Weights of a small contrastive image-text model.
Model: 3.82M parameters, encoder arch convnext_v2, encoder patch size [4, 4], encoder depths [4, 8, 4], encoder widths [48, 96, 192], text encoder width 128, text encoder layers 8, text encoder norm layernorm, text encoder activation star_relu.
Data: trained on photos with spoken descriptions (Open Images, Localized Narratives), 101725 training examples.
Rows from block 3 of the image encoder of a small contrastive image-text model, named by matrix and row number. Rows with one number belong to one neuron. Each number is 128 + 24 x the weight over its row's rms, rounded and kept within 0 to 255. All counts start at 0.
After each neuron's rows are labels from the 100 images, of 14976, where the neuron reaches its largest size: "colour at peak" is the nearest of a few named colours to the mean colour under the peak. Only what is clearly more common there than usual is listed. The data: photos with spoken descriptions (Open Images, Localized Narratives). In brackets: how many of the 100, against the usual share in percent.
# gate: MLP gate (encoder.blocks.3.mlp.gate.weight, 128x48), inputs 0-47
# fc1: MLP up (encoder.blocks.3.mlp.fc1.weight, 128x48), inputs 0-47
# fc2: MLP down (encoder.blocks.3.mlp.fc2.weight, 48x128, transposed), outputs 0-47

gate.57 [119 132 141  89 127 147 126 111 123 105 114 108  60 151 139 125 128  80 155 141 127 112 107 108  90 127 108 109 144  78 133 107 101 135 135  91 121 138 142 123 141 113 105 155  78 172 146 131]
fc1.57 [ 96 105 138  50 152  85 115 111 146 121 100 133 123 167 125 118 103 121 131 162 151 110 120 100 134 129  93 138  99 105 128 146 127 138 144 109 121 169 139 122 118  94 135 121 143  85 121 167]
fc2.57 [128 133 171 111 119 136 141  71 144 143  88 132 165 128 127 135 101 115 147 105 118 138  95 143 166 144 105 124 124 125  76 131 150  95 175 133 162 163 138 117 106 151 141 160 129 124 161 110]
colour at peak: black (39 vs 16.6)

gate.83 [122 111 116 141 134 114  86 113 117 133 134 149 102 185 113 113 114  84 166 109 113  74 126 196 132 142 101 130 140 125 140 117 167 115 128 143 109  84 126 136 137 119 113 157 153 111 133 139]
fc1.83 [125 140 124 105 140 137 121 130 149 106 105 118 131 141 148 115  74 114 149  98 152  71 139 121 166 139 178 118 109 150 147 148 165 130 129 159 128 129  88 118 124 165 135 188 111 145 131 150]
fc2.83 [ 69 117 131 115 125  80 151 126 134 125 113 138 126 173 145 101  95 160 129 129 131 137  98 158 102 121 138 131 141 143  92 110 106 107 126 110  56 106 125 121 128 145 134 117 126 147 169  92]
colour at peak: pink (27 vs 9.8)

gate.4 [138 134 143 137  70 115 126 153 123 129  97 118 131 135  77  88 140  79 130 133 144 132 107 100 124  92 127 133  98 155 128 172 141 134 129  95 131 139 100 152 125 114 148 112  76 149 128 171]
fc1.4 [155 123 111  87 163 140 108 152 153 113 128 128 153 119 154 147  97 144 131 110  97 123 161 145 117 133 141 182 136 111 143  95 127 137 134 145  94 173 133  98 155 123 136 100 162  90 119  79]
fc2.4 [114 152 126 133 149 131  93 132 156 116 167 112 110 136 147 149 129 102 101 109 109 141 187 105 164 171 125 128 104 125 110 131  66 129  66 144  94 107 129 162 129 127 129 128 133 124 124 136]
colour at peak: pink (30 vs 9.8)

gate.66 [113 137 130 132 134 107 134 126 123 144 127  95  78 162  83 155 139 138 119 122 142 139 111 143 135 123 186 102 104 114 194  78 127 131 104 148 121 145 112 128 116 120 126 174 127 157 151 100]
fc1.66 [155 155 127 140  76 141 118 125 127 139 118 110 107  98 154 101 144 130 116 133 139 147 139 160 127 136 194 154 135 120  71  79 155 119 111 162  96 100 122 119 155 103 130 103 138 132 148 119]
fc2.66 [124 143 126 137 145 168 133 113 141 119 153 160 122  67 117 121 182 127 149 127 116 127 100  95 145 135  79 140 122 124 156 162 127 121  87 147 141 132 130 166 145 184 108 118 146 147 107 147]
colour at peak: cyan (62 vs 1.3)

gate.124 [156 138 136 126 190 118 136 130 134 148  89 123 126 142 124 111 104  75 117 125  88  99 134 125 152 113 115 124 128 135  49 115 151 134 145 130 149 120 108 111 126 113 166 159 102 142 105 100]
fc1.124 [160 124 126 106  84 161 136 103 122 192 140 167 163 133 116 120 110 100 142 140  97 116 123 155 149  94 124 113 127 103 172 101 128 135 122 161 140 106 150 138 126  96 143 124 105 137 168 158]
fc2.124 [162 144 135 116 185 116 134 142 152 158 149 114 133 113 120 108  78 134 140 118 120 124 120 153  94 151 150 136 107 133 141 177 144 163  69 143 100 135 121 114 133 109 152 141 142 179 111 108]
colour at peak: green (25 vs 0.8)

gate.25 [121 162 114 120 166 111  90 139 149 133  99 164 132 135 122 122 149  92 111 121 137 135 135 139 143 100 159 129 218 108 131 137 107 110 125 108 145  69 139 111 118 112 126 133  94 117 129 140]
fc1.25 [116 147 147 108  77 109 154 105 157 134 113 163 122 116  81 119 179 138 138 140 116  90 129 132 116 122 158 137 214 127 144 137 134 109 104 145 140 112 134 119 144 121 137 121 118 166 119 130]
fc2.25 [126 132 103  98 109  89 137 128 116 118 141 111  83  93 163 127 126 144  74 142 136 105 105 103 109 116 146 131 129 158 134 157  96 140 150 138 198 131 113 133 115 135 178 154 110 111 126 114]
colour at peak: white (38 vs 7.5); pink (27 vs 9.8)

gate.71 [119 148 138 122 110  77  73 119 103 115 143 123 160 146  97  86  85 170 112  96 172 111 146 134 104 122 124 123 147 113 152 139 109 109 137 165 155  95 107 122  99 131 139 110 109 131 141 116]
fc1.71 [119 141 109 161  60 132  87 132  78 120 125  91  90 127 156 144 158 100 126 118 172 149 144 175 142 129 165 117 134 139 126 117 135 119 110 109 105 145 112 103 107 145 130 108 129  97 129 138]
fc2.71 [ 77 129 159 135 121 123 139  89 132 123  79 135 154 145 135  84 144 138  98 142 123 167 124  85 165 144 132 144 137 104 107 138 130 135 104 126 130 192 127 134 137 107 174 113  99 122 112 143]
colour at peak: white (89 vs 7.5)

gate.46 [ 71 131 147 115 135 148 112  96 154 131 130 144 103 147 105  98 160 147 170 104 115 115 152 117 115 146 150 129 116 104 128 139 105 146 144  87 130 189 121 110 179 153 152 121 103 141 154 119]
fc1.46 [ 71 117 162 109 135  74 109 112 123 131 119 145 125 163 107 181 107  96 134  91 112 130 145 117 151 138 115 109 131 154 128 128 133 157 156 136 128 148 144 107 144 186 115 102 118 150 159 143]
fc2.46 [107 137 128 127 128 136 107 137 126 129  67  97 123 116 158 145 132  99 110 127 144 170 158 124 109 119  99 132 131 136 118 152  93 174 118 170 193 135 132 124 130 166 110 150 133  90 159 119]
colour at peak: black (45 vs 16.6)

gate.64 [117 114 130 115  81 174 105 100 133 147  95 149 152 146  85 107 136 151 114 123 129 111  93 115 130 125 118 128 119 173 150  98 140 119 109 140 157  77 183 105 172 110 124 122 119 131 128 123]
fc1.64 [121 119 114 102  63 146  87 129 149 124 117 150 150 148 112 146 163 147 131 119 114 155  78 114 154 137 122 129 140 140 146  90 130 127  75 113 129  87 174  93 145 133 149 113 109 115 117 116]
fc2.64 [133 125 163 146 112 104 142 122  77 127 104 116 141 135 144 125  96 156 102 148 138 127 167 103 148 133  95 114 103  89  72 170 118 117 163 126 149 153 125 171 127 154 128 116 147 152 146 157]
colour at peak: pink (31 vs 9.8)

gate.112 [135 112  99 138 127 133 151 130 126 122  64 123 125 139 104 121 140 115 150 202 134 145  99 146 120 138 120 133 132 137 119 158 160 144 128 107 142 173 112  83 118 110  89  90 123 137 172 116]
fc1.112 [135 122 136  99 134 122 139 134 142 131 181 121 127 111 129 156 129 144  89  72 151 102 149 120 129 102 132 193 113 118 149 148 121 171 126 154 134 177 124 130 129  79 155 106 148 146 114 137]
fc2.112 [124 139  91 121 133 131 124 142 152 101 149 137 155 118 126 144 123  79 140 141 143 113 120 175 125  85 137 137 110  72 110 173 149 127 111 124 157 150 119  98 129  62 126  86 129 122 119 149]
colour at peak: grey (63 vs 31.5)

gate.50 [132 148 101 121 146 120 132 120 125 134  96 128 156 143 133 110 132 114 121 172 112 169 150 126 121  91 121 152 129 110 134 132 155 173 140  85 155 130 123 133 138 132 117 117  27 126 138 141]
fc1.50 [148 141 133 144 141 156 105 144 116 109 125 126 154 142 124 124 105 120 105  85 135 135 125 130 158 135 127 172 141 119 117 128 103 108 122  95 110 152 112 129 157 101 138 118 234 151 139 108]
fc2.50 [118 138 116 113 138 113 119 159 183 156 133  91 106 120 169 118 145 104 155 156 157 122 112 172  78 125 107 127 138 106  98 124 129 116 104 168 137 146 107 106 126 102 171 105 152 139 133 102]
colour at peak: grey (62 vs 31.5)

gate.63 [131  91 152 114  60  98 143 161 114 185 118 121 145 136 112 140 106 118 103 128 155 146 105 165 120 103 130 140 135 119 151 138 146 136 115 115 123 109 128 100 118 143 117 131  57 161 137 117]
fc1.63 [146  88 137 141  61 105 149 150 130 128 124 119 130 140 110 117 125 130 132  89 148 106 125 141 124 127  91  90 110 114 132  88  81  70 121 128 111 129 132 109 150 104 119 107 165 102 138  96]
fc2.63 [ 81 141 152 164 130 115 116 126 112  97 114 168 128 162 168 107 150 110 125 124 111  98 167 104 139 135 108 145 132  86  98 117 138 107  98 123 141 164 116 174 143 102 151 109 128 124 163 156]
colour at peak: red (48 vs 0.6)

gate.34 [132  96 157 111  87 120 107 139 115 158 124 130 112 165 138 111 131 110 127  93 176 184 182 129 164 156 126 126 112 145 154 145 137 108 127 136 107 106 121  93 140 172 161 129 106 127 143 126]
fc1.34 [131 121 159 108 102 130 105 149 149 151 127 147 122 163 125 125 134 118 154  98 172 157 116 154  74  84  71 124 165 142 139 114 126 121 138 128 106 101 105  93 130 158 137  91  94 133 132 132]
fc2.34 [124 130 176 149 181 121 153 124 106 127 129 123  90 157 130 184 122 128 176 150 131 138 177 129 167 139 147 130 112  91 145  84 179 121 110 122 125 130 128 134 146 117 137 147 127 110 120 134]
colour at peak: pink (30 vs 9.8); white (26 vs 7.5)

gate.0 [ 99 140 115 110 167 162 102 145 144 143 105 106 102 117 127 123 114 113 133  94 114 145  97  89 108 128 104 156 100 125 127 101 113 134 138  96 114 211 129 121 104 139 142 138 150  88 150 111]
fc1.0 [ 71  91 128 128 188 127 161  97 141 138 114 130 102 144 141 107 113 136 128 131  83 143 123 108 148 173 133  74 152 122 135 129 107 148 115 130 130  78 138 141 111 106 143 154 111 146 143 125]
fc2.0 [121 116 181  96 157 104 148 159 112 133 110 155  76 138 128 119 108 163 123 127 111 129  91 146 104 119 115 125 128 143 154  77 136 187 119 109 160 107  99 132 113 123 132 126 129 146 137 169]
colour at peak: black (46 vs 16.6)

gate.42 [ 94 100 141  90 146 142 139 121 140 122 127 164 108 131 102 156 118 116 108 148 165 127 127 119 128 144 171  88 104 112 119 141 130 143 171 166 118  70 133 132 162 121  94 149 175 144 108 118]
fc1.42 [140  64  79 130 132 140 110 103 110 101 160 130 136 153 122 133 131 134 102 138 135 130 131 124 145  99 167  73 133 131 127 150 104 176 140 134 104  67 101 145 119 126 147 124 157 145 136 128]
fc2.42 [137 141  58 142 118 116 103 135 133 118 175  86 133 119  99 125 112 118 156 136 133 142 145 119 119 128 170 124 143 134 106 131 132 140 150 122 165  90 134 150 153 163 186 129 109  97 160 152]
colour at peak: pink (26 vs 9.8)

gate.122 [103  83 118  94 139 130 142  95 106 194 143 158 163 148 126 149 111 103 110 111 152 149 126  83 134 133  90 152 115 121 153 128 105 112 144 105 122 116 111 137 104 162  82 126 125 101 132 121]
fc1.122 [133 187 153  95 124 131 116 170 143  59 114  89 100 106 128 158 147 141 126 143 115 127 126 155 129 122 172 125 139 114 132 141 157 133 148 136 134 117 136 123 150 102 172 132 109 168 117 156]
fc2.122 [121 114 132  97 134 126 152  98 154 118  81 128  99 155  84 115 111 193  78 127 135 130 114 162 143 131 130 141 131 135 143 168 126 137 139 111 163 135 124  81  93 106 138 161 129 137 115 112]
colour at peak: red (27 vs 0.6)