From a checkpoint of a small contrastive image-text model.
Model: 64-pixel images, encoder activation swiglu, encoder patch size [4, 4], encoder widths [48, 96, 192], text encoder width 128, text encoder layers 8, text encoder norm layernorm.
Training: soap at rate 0.0026, 5200 steps, batches of 128.
Data: trained on photos with spoken descriptions (Open Images, Localized Narratives), 101725 training examples, 6.5 epochs.
Rows from block 4 of the text encoder of a small contrastive image-text model, named by matrix and row number. Rows with one number belong to one neuron. Each number is 128 + 24 x the weight over its row's rms, rounded and kept within 0 to 255. All counts start at 0. Numbers have three digits each.
After each neuron's rows are labels from the 100 texts, of 14976, where the neuron reaches its highest value: "tokens" is the input token at the peak. Only what is clearly more common there than usual is listed. The data: photos with spoken descriptions (Open Images, Localized Narratives). In brackets: how many of the 100.
# fc1: MLP up (text_encoder.blocks.4.mlp.fc1.weight, 256x128), inputs 0-127
# fc2: MLP down (text_encoder.blocks.4.mlp.fc2.weight, 128x256, transposed), outputs 0-127

fc1.129:130158174082145168132139089173125191124076135126106203103151134106123118086159159137090136102137129092135131125095097174133146136136125148127164122162163136129141112146126135130066161130156083132075134098122133130149138154136117138134116141125143117132122112119124135137146133114083144142083142122139131123136129124086123103150115149138127114113124100097102150156102156106089113128131
fc2.129:110085136173143128150159125107112113076161110127142093090143129139123140148125176127133130117132125052109146143127149100131147105136141105138119148117090140122143080110107147139150123170147157132118165117106132165114086105143090096121109149097127150148096163164127128104124145145116115086132119068130122133141111159124114168144161103088126132110151159151131136104127166133182099116120
tokens: "in" (49); "we" (15); "there" (15); "i" (7)

fc1.13:109100111171151131117154130109112130127150123168149097127131092132126118143142125145127114145144103120111121110081128118119162137185128151129144139130166191098106119151124127133093100122116124140085121094148148138120177116149127138135103162122125172144082071093076107097126151118166130113148128146091108115106139110166151140146143134170100156156169129075125108104111147082133145129116
fc2.13:124152139095137135125161129133135130090141103133104137124126141155095197085146129120169129118144087123109126122151135155145073101149159104089097135131165128146103107157164122084183156130088118134151143140137145141154127131149090107155124115098134118130139173139123126110166120083154116109141109156145089117141104137120176115107126144129132140122083103120129118067124099149147161093141
tokens: "and" (8); "water" (7); "trees" (7)

fc1.167:124164115130116161138132174093145167127160154137097145105129106151171092129148137133120140108128174171128148089124138144125087151113121189124135121138108070097144108138104125117163169116118101112132127130109106134099114100165108135170144114118093137123121097114120119146138087138104119121106153059157122171127178120088124132138115123141116169136106113151113104176141132095143135107138
fc2.167:121087086080104121145157082144159136136146145151139133125115103129161162112130133136090117140096104115131100146110120120080141143126113033094167135141150136141122156116134093140110117125126152095082136138095144132147095174133130143157092129126121101127129147161119125101125154147141163136151111091126118122107093129116095157116178123123175155155148136125187123130128127112105112126109
tokens: "in" (13); "grass" (12); "there" (8)

fc1.49:104144142124094159147111151098124134136149104137139125129135104088140191112119103168135127127120080133094149113150112113123174119132105097169122120142119122139144104176127152119056140125136129093122126122093144184139159117106162128179107140123127162112137120123107104133147161130093144131117150144097083135163137129107134083141105058143143129110176123123126126165150127112154137096109
fc2.49:185148112118110156124107078127115138129092153165107095154130144149095116141135142140145194151100152094142128113100110158108086127157134159111132116154097131139106118132114145097131119115124181135112154129183125132110166105076126118066133095162108128162132119124131138118082096152142085100137124130115136110119129135188111148153124145118140139125099145111124142144149141121094126165155
tokens: "the" (25); "there" (9)

fc1.196:118147095129136124124109125128101201106126127125124117140113145153124105126104115125206090119157101109111136134134126118157138137134120132101179132092125118082116119117115117107095172138131127118136150113074169133169117124122139100136093167122106133151108171158066106130121120104134105114149162104157142136129143106096114122119127109126149141124177176150116128128149112118153188115175
fc2.196:111109122152119102179154119130135172116125116129132129159134117144146175135153113128138153125087128147143115128121154149106142142159099135130136064155116137126116200119125154093129106133150162083116117123082138168157143130153140126098112126132125117182098111077142138143118122180056142120058129139111123121125128129118126150127137122101127135155119165178142103149132101119102113112137
tokens: "smiling" (28); "," (19); "smile" (11); "behind" (10)

fc1.122:158126168148135139151127093096108119124132115125142153140118167128137135151124068111125183137151129142087058116115132129171173111155172124123142141106167120129140130135123129126120095101116081132164070111123124157122121107127133132123118103104147196121130134183139119128122122110150073135142177092118106118138110185139119099118128129120145122127150100155133127132103167164140120146125
fc2.122:090109125099095169160144154154067101115136082126119065111099137131138110127138103148130155122116107137160123119122109085121171141114114142109122130076105129113152107108137172131111158122111094129127108143095111126120141132091100093104127117129116135072128187168129110145112127130149113109138110103093156125114111133149086124077145120141082137160104124126109117128106101089147105112099
tokens: "have" (10); "are" (9)

fc1.139:174086163127149126107153116122174117144109104136163054140139129121126106163106142107130115132135104106119096088136174109173131124142103114149131119116107138087173142156100165132118137143108108131156101124112155151120125143107154107129136144123111129142091175111107093114148160056113105119128167138192126138120125155143150105130126107122170111137106102135144154133120128145106101121093
fc2.139:105133161069148105146107119128155140140132154109129146152150068103123124155074126103103154118095118157156124158165125178163086097123102096129125132156126164131122084121151099148161109103133122128138133106108137142110087112111126136128185119178112129114107123121138113111090141179148149141135158139093170093149174121124128149143111115136133128075131120146133126176127139108133142132142
tokens: "snow" (23)

fc1.226:143102152135101147136182153089113122109107141184151121117116095153130112128120134137131130155115169109114122153151109123098167132086135099170116125122099144125119144145130128141139138201158140047144073123125152133143086116184123102129146143127109131118099106102127113124127139111130144137131121157150107109122114148097108153167129126149142165152153186159090126109151124112140122098146
fc2.226:188132131131124123113136103105087164125148100130071136140136132104183160125098077152171139118165084094116110120098081103132139157133122156109119124132127133185171120152114129124064145108123136130124119118112085136122148124124125116196157136121118122145138149127115130139159156145097104126148130119150091132115122141116134115075109128114130129140134111142159135186125137128137092137084
tokens: "and" (42); "," (23); "." (12)

fc1.246:113130140132119126157135119120133129145130134123087139184116146114116157139101169123138139124171174153117138141132106121101038151142121143128138140114199147118205137116067156103110097137124106137148119128158101140130146137088142114102099148121155106133102129121121112090166124111133129154115137158126103125130116152102092129132124084125161152147060122144121095114122136141125127136120
fc2.246:124129142145127119129109100132133112111121128132139100062128133101156121099130129101069124159122098182133115117120147110146136129130114134118118112137064147142072110113168151201124134085104162075132130134105136160090125104136135165178158115113123141106106148110098117143129125128141137089129152156133147179126145136117164098146110136116120115165146141070148104138112138157104124131118
tokens: "road" (34); "car" (18); "." (14)

fc1.108:154107122185124190126103115164111118150137104134151117117102115104113139099105134165138130160131107110142127147157119129151162132133101150112130125067097165143151106124130117127148164110082139131127145120137148136114141131137099166083120110125104144184119154186094111169155110110144119143140142134100090100122138134094101132078093086078160124128118117114133090120148147139137156110111
fc2.108:128165126121165113083161128142115148165129133081133132091140127114149115103136085121139122169131105090092119112087127148167171101126203116178164098147147128104114152133146093124130136135128131114119086128147122112097126142159136139131148142115085184110104117180151138106108096116118109114135134098123118139171125139135133147128160132121085152102113100148129140181122105129162108139135
tokens: "the" (17); "<end>" (11)

fc1.54:130119112153166178128135111085158114099101159148148176119104114084123119110124136173127124153142140153169101125098142134111168098063113097135157079109124155141085112115105117158081134129142124112121122169160153103104182108131116112166138140117100144129141130159132136114154121114151143119144124128139126129162136137087151086160157153136131112145150107097122104141108136085117162124154
fc2.54:128166108135108105139137157106143124143131119036087140136112131164097130124133131132145071119137163145150127155112146152099126116109111167157158157106120096114108149132119154099177145143141143131110113114139129094136112111093129113148123160120117127146148104106099064091132144139130178098138111165133122093139133136143126147120136149125106116146154135163140109089172138161063154119130
tokens: "in" (29); "few" (9)

fc1.96:173136142125127105116148092100148126123099113161152154143128136129120117123172160119083104132125124118127118135093106121101140135132103106123174140163163137138146121169113151145111087069114152109114080094119107127122159108128181114110120088135179130112124092147084147162114143134113114145151150124169106172092137129099165130127143112110080146107145131148132133133120116083170103170121
fc2.96:111127145145117129096151147093109130114106140147125124132156178190135106132155093098132135138112139142124168106149168107164113148122129127122106080126103190105148156085096102157140141144158137150133128140123096165140176128122099080146144161142159146120156145124175114139155124129163132129135104120105127103115154099121102113103159162123151132135087111131098125109119204141140142144123
tokens: "in" (22); "is" (15); "this" (8)

fc1.77:112146058180144128104090142099148156163128128171089104153108109137088106163136103095128131165133105108137160133118121157101122117141109087132151123127136123131141121107139136129143136106160112147103130117126115133079134113122145099110118131143118143158132105128129135150137128124136095105160087128127133182111133127129107163048136098128121167069124081141157163141121124135084131154100
fc2.77:121091134053087137133133136087139177142101133101153145077115155172118163140116130142144112114140159112125116140138111179166128117113153142121120102125125188192133124125129124097109116121138112124134128117117126125124088167098133101121152111138129128110155155137144061131128155134102128129136158128160102083142112148099084091114109135112163128120125112128145115107130150142105105108184
tokens: "bottom" (22); "many" (10)

fc1.15:125138136145109113129077111131127162115130126162128149157120101126132126111118140121155119171136139134133147147113128117071171117149093181167167123113116091127104165168120134131075101171118125170129127109105140135113159126082134076165138141099143113140105128145107120145131152171168151112103116143151097161125121090082160108129098122116150109117166129145134182138087152122119148114111
fc2.15:122140113115122139116136136147132125136118201120122144134136160121141114166147101142126105102140126179123096104127115173140110152079150113123129123129130137096135135098130077158181105148144127134117119153117116128099129145136135146090124128127094136104106120154154149136126143112097108146132140094139139081181145187153120128129116181130130124139094124104098128041112103184153121101138
tokens: "in" (16); "man" (7)

fc1.113:139104151132137132133159084097131150102147100140176132124107131132087112160135116117092138148103144153105103153140172122190088127100110104161143118101174156143108174101143123106149121132102085144109148120149107180150138133152137115099106152106153162091105148151105100128103150102077086110132152136145064117137132147109120121123111134131126142087131114109135132111103117145135092145103
fc2.113:128170144124121121133092153144109145117109111117087163179146140121127113085145115140093154134160073162124141202146134110121130092106137101108181147118092171118151126131110108144101113111102123140136129108086165119171103116155114113116122165112139122109128175149129130163153159139110145127109093144093130138138142132116109161149147136173166139105106159088127159149149145125143098120117
tokens: "bottom" (20); "<end>" (19)

fc1.161:127135119168128121110162110099122124118123109142109130169129168140098128139126113146124155093127145150144120095086133155110111076132098133113091139056101146161101150122137107100135103139143125121110139179114169123111100146162126125134138152132135174131124132136160122152160149140099089106149131125150137119139150174138078130082116135129121137058099163137106125151142127163069162126140
fc2.161:143157140078142138098096116108133128125173132148141194121142119115131095128108109102111146144092129120127143124119112179095118122119131104154127117175141151139105141162141087090084158076144111137091176083145120121122170109158129145171128134097148129092140129108126135146147122134143151142153105123147085138145157110123130118091140146112104116113100129114170103092146168105171132150155
tokens: "bottom" (11); "see" (11); "many" (7); "can" (7)

fc1.163:126121086133150128102117144092124164112174118147078148141140151152122115147134086113104122114153166125128135131088113126111090112129136120136153147109132132121085130116155165179155167117140080121126113105090140124129145142164110101140113107120092113109133137100096131135117146121118167079142135128156184172124117128108151138143113117107095144108073193131101085117106096120124139161159
fc2.163:115125118127126150113098110129195133159144128129118127139120084131124105134140130168113132129145134148124128186141150154140110115131092093111146144102119153165154128135148077143120125130087110133140143156121111128179095137139113121116139118071111159121157133153180108157102174152128091174142086091141124145087138086119095142097124111124123136102121091087171169154139114100128135102129
tokens: "road" (39); "grass" (8)

fc1.209:117122212138120134113092075138139122152138105132160121087112114119108129156146166120111090100148144106110146143130103133152102120160125153119116136099139118144100125183159175125161145101129135180089098134116133120136134123126130108222152160115154126118125134128154102113140166165116102157084129136143126133141137139111149128099092115089144146138089138117143125097109128146133124135143
fc2.209:132149128105186076116170159118129111124117140129116123130132132135092119133137178127125182141156085135159098118139108108123125163117149109121117164128152131112102105098131128149123151125114128131139142117134143058120110109101116123134123147129129139135133126115131097133163079138139159136192142142147090110121120129182128083137185130164090138157131152182132081090137112093109134111106
tokens: "bottom" (79)

fc1.171:113140156149116157161122122155110128098138153126113079146134117112129100134148121152104130128134113168118168121139098136126146155111105112111130085112096149120104132184096054106115127156181098173111172073139122093149138112149145139086086115108133113092153119151124113157142121086152083126111100118135163141138101102130096144139135107122155144092133119125099113121125084151141115133135
fc2.171:132163139146169147100160117129125152155114151106151117116164128118136139075074106139111131142088138111124138107091125101153147161102175167123153112171157097147151125102128103165110126125115150083137109123137141101136135128111155127079078156126097156137099126158142157129101180145139113106138163091168125118131134134116097110131113110182106124122092133128129133122123143111167125179149
tokens: "bottom" (34); "on" (9)

fc1.234:133112159146138134064154095132107119120097076135135156123103180123082139128137101129112106142128120142146087150131151112135166134103119084119143094134130111113138171130125136210145125119177124160169121128124131132127106079153131122160108102141151144106093104094131127102152131140137195127132129112176135160152132127141160109099148122112113144120127136102105095123109114157139124086123
fc2.234:152162118117116164118121114121138155140161185087135123076134137140160111138171125120117111139114165125130108126088170108104117127143141147126117139119154138128112112135121164143107118123100109140120074124108118090142164132125145108108130087171122116131151136119104121106207195112176132099157109103104153131071110149113123131123119143129129185150094132140153130120143133098127139174122
tokens: "and" (26)

fc1.192:144161095111110157083146106134129125123129149100149144163149127098142108161133104132143137119121143135126117142125139115078125130131148135138126094105105189171135118139100138188111123114163109102136111133146177151124100119112122132161104092173087105134152114120149138131127145123138142133126110110133138130123105131106083179124047123137124152178112170119124130080122142090069154137128
fc2.192:134106108123141130166097111169129129151163127082149087105150108134143107167132120143111134125128117102121110149128123119117103131136101167162160117160152070134169136093125140094153075106126114128097149135149124164167122117085123093113126122153111147127109147127139101129131105113163124114125087074112153078115173122111127129106127073154121131086173073129163141154119117111128123121143
tokens: "road" (34); "trees" (23); "cars" (9); "car" (7)